python train.py --bottleneck="vq" --encoder_depths=[3, 4, 7, 3] --encoder_stem="single" --loss="mse" --decoder_attention=false --max_precond_dim=1024 --adamw_lr_other_params=0.0026 --max_grad_norm=0.5 --max_steps=7500 --final_lr_fraction=0
Rows from block 9 of the encoder, named by matrix and row number. Each number is 128 + 32 x the weight over its row's rms, rounded and kept within 0 to 255. All counts start at 0. Numbers have three digits each. After the name is the row's rms in percent of the matrix's.
# convs1: 3x3 conv (encoder.blocks.9.convs.1.weight, 104x104x3x3), inputs 84-89, a 3x3 kernel for each
convs1.26 049:148140119131128125138111128142138104129116126121056138138128119137125113126102130126129139128128116156128121124113135126127177112120161132137012127128122129126122
convs1.27 078:124118128165128129123124128140116128148000204126130132119111129144129230123119129128129128128128128122124116127130122117127105128123125125140133135128128147124128
convs1.28 149:128130126177128150126118129118130124136128128125127128129130129131128129126126128164121129154127129071130187124132136128176128128126122160129128167128128100128131
convs1.29 041:128124196128121123122127131120130183128115113126181109117127132132089121132134126132127130149128129034142188140000124117127122066123126126128255160126115082140178
convs1.30 055:194084135148118147126130139108126181136130131134128128106128128137128128186128134165105088128127129045128169137128142128130131108229183163049162134128131129127164
convs1.31 070:120180101127114157000129139128237110130126153140128130128137126123119135129130149072127127122128128027128106165130148175106159161180150127124126125128132127140128
convs1.32 083:127155128128128130127147130128138132255022165132211130130166128118129136128130129150133128128128128114128129125103103127120134091130090128133127150093135117155129
convs1.33 048:140128131126134127126129130167128255134125161167131140166129129138113182123127144128128071126128128069126126099122140098128129152146128126128128131128131127144130
convs1.34 085:127131113197104149121131135129129107104130129139124128128108128114125131128129139126130152177117128111139123105127113098251141127092168139098127127120240098129130
convs1.35 129:130128106128128128169113117127157130126128129129120127128163119128125129132000127134116117128128127142124128205189255128102131126127080154127109133127129137126125
convs1.36 038:143128142129116140121145128127125139127129131130140135128124142128123127185129125134131135129128128128128109129119080139131127126125000131150138130129129124141128
convs1.37 053:129103125116108123147129137128059127000055125145128128063127122110089125129129128126128122129128127136134128255139243130117130168132105129109129117128120130129128
convs1.38 058:108128136122136108128127108122107125112133127053128112114118129096128121000149104128139132128128128176127127151204107116180083106133125131134096107131128137093102
convs1.39 101:129130134141091172128195197128137080165116154097197122139128114122083154115153150116124125121127114128125157142128135135086185134125104126142133126128129133129255
convs1.40 064:101174129131131140121144124160146134130128166138132128106146125129241157128134125080123149128128127094129114129134141138137127228128122110129190137177131132128127
convs1.41 101:128127136136129122184129202126136134131136120129128128127128143129129119166128154139118126128122133163176140128120141128128113128118097128119135132128117255128252
convs1.42 090:127128129128125127133129128127026000101078085128030128125111116119118076136022137073128127128128127140131130120175163135128183129131124128126127128127127130129128
convs1.43 054:127125139126128144132130131128112132123132127128111128128127132122128128137117128126133112128128130131146201127062122128206119130119128104125139128121129131129130
convs1.44 077:107117126112055128128128131100116118075053110140095128097117107087078124135085129122128128128128132118131130176128125128127135156129128107118126121114129060128129
convs1.45 095:138126123127131128102129129128139127129130127076211131128131126126135103085128133127126127128128134131127109215079065107129120127127137127129129128130128122128122
convs1.46 053:135108143116129130141127131139103206128130156193116119174076177126131154144126128127125107135128101073143150047087053093132156127118127126198074138128125137126137
convs1.47 176:117132134123128128128129142127128127124127128114125128128128135109126142116125151128127134000135125134128148182162128134000125255131137080131127096128126128128165
convs1.48 079:127103150169130163146128136056000134068133110126105133122022137132158133129116094128126148137128128210129129121135128160148136129157116126021141126130172150129128
convs1.49 062:126123130123128128127093128127010127017108061128008121127031128043112072127041111128126133130128128127128131119148129127129128135128114125121129126127129103129128
convs1.50 221:176122133124129128132164148127097124099128128190129146129124128104128127189128175138141154131122129128185141127180095132134184152128150153122138131128130129133128
convs1.51 041:127124091121131150124146135148182128116130140133133124158127126122141147099128108120110090139128132062128110130067124122130135128128141122120121128119134123131141
convs1.52 056:128132165129093128134132137127121149134080139133129133128132146101119119142123155129132144124128128162141129119190125102151111125127144124131166128127128154132148
convs1.53 145:128129083126139128127122117119123133120206125131125127126123057124174075130206128128133101132125128126128112127255092103146123096125130128128086128128131143125103
convs1.54 096:126123126125131129126123127127179132128128128128128129127131143128128130124128129124130133128128128111128130122055080129136129128060128116124184128129128132127127
convs1.55 044:152135122146116127130124121132154135128128126127120146142144110189122125130178138129129104126128121135122107129075074129134044125151130130130151136132119153130121
convs1.56 056:124147110126129129125128121114117030130136128103128097125117102131113129101127104128128173125127131128128212123132144126144123128147128122129139107129139128124112
convs1.57 073:125112105118128114125126160125098111128000046130119140122094120114030036131126142074130128122128128124145136169115124128124153128122128076123129122127128117130132
convs1.58 066:113110119123128128124128123109031000129104128138131128118017124126091139128133120115130111118129120120122115128081130131129133124200103107132087110128120100124100
convs1.59 088:118128113132121129124130130124107014128000127131126130085122000128014128123129129124128134126128128128129127178131128130128133132128140124122103128127127129129129
convs1.60 051:128093128102127075123084144128000081119093081109037129128095021092128101124126133107123129124128132129129093167101205124143112130103184126117129120127128131093072
convs1.61 074:130127125123105154044126127142128137151171131236127138129117120128131154141128130123129124121128131049088123124255152126126133133133128129123130123128140128126127
convs1.62 118:138154129150128128130128202129125128129127128128128151133123127123129085129113157128128128126128128132129128084119076114202134127127127128131114126128128132131130
convs1.63 044:164164146126147097128119142152127135116138145136124143194128150110098128130130219128149149165124120115129140128107066128130143137119082154241133129129127128129234
convs1.64 077:092145129170126127119120255108127128159130124134126100117128125144130124129125128128127166128129128127153188110148102186093128110122123128128130128129129147115124
convs1.65 068:148129130055127108159131146202125171123128115255125212157115255138129109119130186127125124126129134134129105132138128124132108129151207159117255119130127134128130
convs1.66 056:120128185181128128108118125129128135124130128132125124128132149123127130125128110127129171131128125117125128127040181140126244116138122167137224133124129121132123
convs1.67 110:130125128124114127122128127129122131122128128131130127129109182122128128129128128129129127128128128124118131128255128100084123117160100130127144128127128089134125
convs1.68 062:131128104124135130117128100127128049128132133109115125124128069127131140107060093146134217173127124153121127129129128081163255130127101130124133116136132121098105
convs1.69 201:130141120119127125134125133128128125123128122135108132128128127127128127134124135175138129131119127129170127126000070128131129132130140192135109128126128129177152
convs1.70 048:125000127050134128128147134126043120127128132128122126048027126128130132110126130128122123108129121127143141131197133134153095030121085124080113123129124111130183
convs1.71 099:120097126050128103130105128122083129072073092127124128077089126104036088099102128125116117115128128125126098128124126129147147136230152117125128135128120113128128
convs1.72 124:120132109112128127119127084123129130127126120122127129117130064119128126079123107129128125127128128141131117123255131055130080089130127127128116114128125117121075
convs1.73 060:128121106118129143128114133069129124120126176051123129120133111116139134100126129128120128128128127141132130108124197128135186128127132128126096128127127128128136
convs1.74 067:133108120124127120151129126129000166087129113129000128121056133103122108131048128128128112142128126145126120116122128126128142129128151139130109136129125130128127