python train.py --train_examples=203450 --image_size=32 --horizontal_flip=false --bottleneck="vq" --encoder_depths=[3, 4, 7, 3] --latent_channels=4 --residual_init="scaled_by_depth" --precondition_frequency=32 --max_steps=7500 --batch_size=48 --epochs=1.8 --final_lr_fraction=0
Rows from block 4 of the encoder of a small image VQ-VAE, named by matrix and row number. Rows with one number belong to one channel. Each number is 500 + 25 x the weight over its row's rms, rounded and kept within 0 to 999. All counts start at 0. Numbers have three digits each.
After each channel's rows are labels from the 100 images, of 14976, where the channel reaches its highest value: "responds to" is what is common among them. Only what is clearly more common there than usual is listed. The data: photos with spoken descriptions (Open Images, Localized Narratives). In brackets: how many of the 100.
# convs1: 3x3 conv (encoder.blocks.4.convs.1.weight, 72x72x3x3, each kernel summed), inputs 0-71
# convs2: expand pointwise conv (encoder.blocks.4.convs.2.weight, 288x72x1x1, transposed), outputs 0-71

convs1.23:504499496486484530506480469502524531496502499510501516494504511520480507507501484499495470503507503507487509493414498511514500489503587533510488482495517499525506498527495601454472516510486488509509494496488547550493
convs2.23:501498500501497498503501500492500502491500500556500500501499507500491500505548652489500500522501467502500487501426500500497524501506499477418494497501500485501500487499436577487473482500504518517546458502500499473499
responds to: text has "black" (26)

convs1.5:508476450551506543533450487481503501475492450548463506476500486489461496500499500500538482501455531500501499474538482491502500500489529521489482476500556472500515505517500533549463502494489506478484477475543482478492
convs2.5:500486500499496498507500500509511500407484495502499500500498484503413500502502490500495496507500500499500477451500500503485502327500501499500614555500446500500500494500492500458500478505500500500457499500497481499529
responds to: text has "dark" (26)

convs1.42:515480488525484512513480485462511530485500485524437501492500496500439502500517500500468425490462518500498511459517490517513500500503518512472454437500542496500508503517477527561484507522486489476484482491536495493464
convs2.42:497499493498500532497500500510504500475475536506500500500501494499526446511503479501496502511500491500493487500489500500485517389496488500490483493500602503491501505501424500496467477511502500529493485499499500505499
responds to: text has "dark" (26)

convs1.48:498483486553507486516474516463491489441498477537432495497500494498511538500493500500498521477467497500500489479540506500486506500502535513488490523500588509500509508502504523572514496477503505461496511485545487459511
convs2.48:542501497498424496502500500500446500500504468444501502500505495487516520491533527513500491498500509502480564500460500497501485500501496565443500484500504508499500488499518500500496460532479500497496445494502499458572
responds to: text has "man" (31)

convs1.71:483453477515509513544481497459511498455521435516440481448500487505499509496494509496507498484457532500502499492558499486498500500485528513509454498500529488500512516502517546524498493505516504463503498474525462433508
convs2.71:492524500500501500499500500484499500496456500497500500500501502501500496500500502503534528518500494506508528502500500497509502380500499559505554500498479500502500503502494500491468490500530500504499489500481498484504
responds to: text has "holding" (36)

convs1.70:514502519481482489437497485540511515542467503501533516487475503485489515538505472540509486463555496508489522515464479519520515522522465479503532493508510473494452493469483482445495521481480480557487492470493543504497
convs2.70:501501476504500503500500498543499499530658475488496484500523503511475500477500500500502495459500501499500500504500500498500487500491506500496500500506500500500596514501515500500502513499500500501505500503495523508506
responds to: text has "color" (33); text has "white" (31)