Weights of a small image VQ-VAE: decoder norm batchnorm, decoder widths [32, 64, 96, 128].
Rows from block 3 of the decoder, named by matrix and row number. Rows with one number belong to one channel. Each number is 500 + 50 x the weight over its row's rms, rounded and kept within 0 to 999. All counts start at 0. Numbers have three digits each. After the name is the row's rms in percent of the matrix's.
# convs0: first 3x3 conv (decoder.decb.0.1.convs.0.weight, 96x96x3x3), inputs 10-19, a 3x3 kernel for each
# convs1: second 3x3 conv (decoder.decb.0.1.convs.1.weight, 96x96x3x3, transposed), outputs 10-19, a 3x3 kernel for each
convs0.57 085:599563464500569507497474505499502509563500500501278497497498501503501501492529500660489498502501521493518484287500500499529497502513475640502509496458500657501500500493652501500487465495688497498507422500512466501515275483494429487499565500455283500495498514512508506483
convs1.57 107:501501516500478498449501499520508526502482496495489463460446490382441500465500502621450486501494497495484456473492531575504565479516512452500492499460506427498500341500521504519495485530500548500405502501402516513799587515474566485493505500499503516492642501501476507498
convs0.58 113:503497520520478497496498490499487498504450402499501496479331505512479430505781690472500512471498501507498499504503505505505498525496496498502528498504496500493535518496475496654499490499488493471508586482502533500499500497498499451486522506464503510492509500509499504497
convs1.58 101:498517460540510500499496502515499457525493503500500475000303506492413506512499503362500510461504502497500449509523496497518481500504501368500491506511499581487491501500500500501498486500497498505504490504499500510503713500498533501515506498499527504457503482568492568525
convs0.59 088:501524486435511502493499501493500492500501497520619501500498483453587500484756500527496495500500501517495481481496497501500499499500497497490492506497492512539503498236398510500499499501500497463501507489491491502500504509500500524516500487465474505499500497359501500500
convs1.59 126:500490503495505500502471498501500499482492498504513515499498499500500515644538512501500415501517479704455499505489494543502487618499529507388501480461495554493327567519498501487544497500500500509501499451539504502558482497501461492499505499385461499501500482500484495212
convs0.60 090:493508491502491501507500504513505503500500499711499645504448496502557693500480502489341505532615485472498498501444505500467489501503504497500500487501586485500328266488504502500550522655502500468499500504496501499503502506480540510501500474501497499535499501498590500500
convs1.60 105:494408500503504448497503508497499513500507496501480489309510506232480500501498427501492523497509501715515502500500511392501500504574500489504501541502501491533499509396479499496493463509701504498508497515446439492506495507645500493472500504375497500573453501497497500598
convs0.61 095:500500500502500500500501500530484489659441505483490500508516498414447496500489511485502500491495507499506500500501501498500474502500514455474558494543500490601500505494504501504530501485502500586507481600497504496510485487414500528432498406487500500500499500480514500502
convs1.61 101:506470514489503500516538458517483551478513500461500493310495346442485495500509608502496502497500493504506500584500509500519467508515498497500506494508499491500475503501509493505501497501538506477501359505496497495507500505484507497501502498495508502500496517489500501541
convs0.62 094:504499496499498495521502500493499508476638503528499422507543500509501496498507501566500501503531451500487508501501586499496491503500508501500380363500568501502499487500503495564479564500497532451499502501523500485507471531498548497496498498350501568501499500497493500506
convs1.62 110:499520529450500492563494658756499505507502502501571505495497514492507544500508595389487700464522572340527701500492505524504643498524499525501516500499593446498495499518438500501504489499507505427500502501491500518498539530596500500499504511499501524501490534513507503503
convs0.63 117:502505426500503467504433510489499570499491555429498505499494481500439504500499496510505496509591340509495501509470498502486500449500497502500484547485377507488433470501502491504459523501477501489503464505506473502420530644473512499511471491501501395501500154499465504488
convs1.63 095:487502475502517500438497352848502509495699502500474503508444502500515506511529592476500675635571551577492507519499499499499501499516479545507500497525500503490500519422496478500499499516500507499488498498500490514356560499587564483502500511500501480430499506501459500522
convs0.64 133:520403462252520496500499494507562472435502502507502506497504472503515490506483487559498508492504575442632459499488504503492503557533446499500492482500499510499504473498502511430516483525513487507503495502577475499502502499514495499491504502513418507485503502503676466497
convs1.64 100:505498532503474525502499498500570515516503644502514493504500507446578548521517500505514586508532503500517602510499517488557522577499381500510497499501503504453500500534857431501519491499498503479507500498494490499459509459498482492352464502498489491500570464518500496513
convs0.65 070:491682502571820505500510486500500502521503509500500509500500495497437500504498500489472502500487500500609496571366505513327500502502513490511484497490495503504500500499501500503501502503501487504496509688510503479489499500485528503495505502503522500502510473500500491509
convs1.65 093:497501527500444489500472505500497438488500495499498618456473483510502491499490500464481526494541456512493499500521362498500492485500466507490304500486500499500499500430488497500566505460526507526533499483520500446501500493518509558504500491505510519454500510500556488501
convs0.66 084:502500500484603495511726494496500500519502503497744448500503527499494491507498501500502497498566495499474500500495501500498501498502505486521434500507500502490495501501517501500347486499501497507503500498514503499500512499497492563500519505470503527500529383498500499502
convs1.66 087:472489321499497501500233524514489328512500498571507626504504516531499496484497466497551477503496501536490509450510487500500503513515489542499511459422462743524502511543502555504512519454500513503558499500499502514506510482498505491483492507498498479444503353523499453514
convs0.67 077:518500500635509501448493500654485487440598502759548598724519387622500505498539517617499488499467498496516501507519502363472479520586509512489498501502496486492498515499501756499497500475477607488490506508497502504480493494496492500497522506500519515500459497481502523504
convs1.67 109:500484503510493481528503501501500448556486494412500503496492479499501492463502498479500495498500499486485512541519505500503484499417499505504467515499503496500502500507508501500500491496346493493490504398518606512507411438496497448580388493554498507485499499542491503494
convs0.68 090:501500515499354500502484500450500573496573515549483587458400480497500457682512498510502495427496484498501490571435508497507503495505503544512474481501500491424531500516496503504500567549517644504514545496499496503500390456502501492507750492558521129500498667496508609632
convs1.68 116:503443531584527494488498469445524679499512512501498545528494508637507499530504605489500479500503535493504493476501494561509477501504559503498569473501400517497566430640500714495500499486496500488439502606508697499503397499439478440509500500529496504500414536593500498385
convs0.69 111:500507504510414128521480421511533518382475491496504501501490561500500505502495498498496511513493508511505492469532499487493497501500489515494512499492546488500494505509411496415471539509336493485519505498505496529460500493505501505508474527461501500499469496495500502490
convs1.69 091:505506451513496501428500457481525560485498500501412531491509429502500500500489507474497508633502486526493502717483514713488494488505522500500523499502488501532488819487523516500499506502494502496477744502503501491500492410526518500496485494519401637509499540495471505501
convs0.70 087:491500476500502503500466507522488499496512500490517408500488504499494487502483502499446503499500500500496497510500494578508524500498505495486488461502505490512496488498501478492215503508519325444502475415486509494501573522500500494499497496510499520500501500500525501500
convs1.70 106:614413504528496494548483496488499502491503529502505462701518509496508487494501497430500500501519554506527502558493476493533517438504496499636500477501492537513506474501534499485489499454498501502500499517508495504501486513555492500497506499545488512459499498512512367499
convs0.71 090:501496492503509765500485499508501500499495501495500119528625509505479498500538499501506499523500492501504497499497470500508389500474501500499496492498508500479500517499535494386503499496496501499486524463555526445499502500483499453451517490500498500487512487478500500499
convs1.71 128:499504492511501494483527492503492503437510497678495500500502508546538498511505502500504504508495500364628499506501554666498598476499625436496483486500501500452496499500553500504501502500498491499500490555520511501481502501490504500500521501498501451487492505457501499480
convs0.72 102:491500501500462509536517500466501442456865505469501456413503496503494492516496500588501501507500494501499498500508494498500501499507504531500495499501498460498517726471325492462551500502494493470361503501517521521435481506494511500466500505491503538483491509496469511501
convs1.72 121:502526502524500500500499510500500500466437545498470555485534505500596498501502681499514500503457500498500502498504490567502521498498500483500500502488501497497451517493498496500471654446152500479501497498525533522500508512500501498420498488500499500529496586492491499538