A small image VQ-VAE, trained from scratch.
Model: 4.98M parameters, 32-pixel images, encoder arch resnet_bottleneck, encoder norm batchnorm, encoder activation silu, encoder depths [3, 4, 7, 3], encoder widths [192, 288, 432, 640], decoder norm batchnorm, decoder activation silu, decoder widths [32, 64, 96, 128].
Training: soap at rate 0.0026, 7500 steps.
Data: trained on photos with spoken descriptions (Open Images, Localized Narratives), 203450 training examples, 1.8 epochs.
Rows from block 6 of the decoder of a small image VQ-VAE, named by matrix and row number. Rows with one number belong to one channel. Each number is 500 + 50 x the weight over its row's rms, rounded and kept within 0 to 999. All counts start at 0. Numbers have three digits each. After the name is the row's rms in percent of the matrix's.
After each channel's rows are labels from the 100 images, of 14976, where the channel reaches its highest value: "top examples" is what is common among them. Only what is clearly more common there than usual is listed. The data: photos with spoken descriptions (Open Images, Localized Narratives).
# convs0: first 3x3 conv (decoder.decb.1.1.convs.0.weight, 64x64x3x3, each kernel summed), inputs 0-63
# convs1: second 3x3 conv (decoder.decb.1.1.convs.1.weight, 64x64x3x3, transposed, each kernel summed), outputs 0-63

convs0.14 097:529453514505503499509508514577514507427454542614487513707459494478433509551493495446510508465531541526348491526470497485441483522571450546533455551474451505563519486512523542495522526482607501
convs1.14 163:503516457424514410486523511473513563492496474426349586396566486544511504500487496596514507513499450475483568496490505504551612521507474474473523474498547474523517599528504451502518507620376510
top examples: text has "water"

convs0.43 114:638511497494473504490536361486547612525538597467488519515511495543582512494492567528491514459494501551487497483505548500587499492511526511545497513514661484508489613515393538498520573499492517
convs1.43 138:521485504519507517503533636498451496468293495493493526509522481495493518531483506482507541519494501460480498506516483482509502425560477507524510511542360466485488449469475439529519482477477300
top examples: text has "sky"

convs0.60 098:503402446544516477537585483577504499556509507462663498477470483517550508425518496529543492501503471544456592492547494560534409504437460584551635506535550501482490430580483534500494498460432497
convs1.60 186:476489530518469500496506539415488495381520476465642511495496478605477501517501503507507504505490569492516348501508470500502516484502449277512507518491457504495495547523502482495499497571422509
top examples: text has "water"

convs0.9 077:510536510554494523496481482548466435648496494532478545458492429585549497509492441524481367626528461493474463446392488573500537496428503500500512524461526491534539495539493509489487494539519662
convs1.9 086:496511530539503475438485476500418527379561565507479447562510498419590503454485546433448649449436490425564545393460446470509493445550474458500492511529518518435513498469458545515429501494521421
top examples: text has "white"

convs0.56 103:507429522459514499572540484499499514501497535497609514576470303505535546504498495447471512501569521477477469449475463599463552498491603532498462491440450574482461562556565439557418489499499538
convs1.56 092:509490576420531530524446642471529516395538519509477483463479513485536496453448502490492537514485479491497398505530515541495467444499361387486505514448460489505489512507425491559517407595397441
top examples: text has "water"

convs0.44 091:583452508669494517540487561500470489506522510529629497597516499364462558517477513494381509503505565501422473495501534564514549493423452556552540522503439472507499510577515520501521512469531492
convs1.44 132:489481498601488504496501502501694452433483476512600512543466466535460474498469503471519481522506474469508291499516500503492476515582488441496411536504497487498512534524483503507506495513618506
top examples: text has "sky"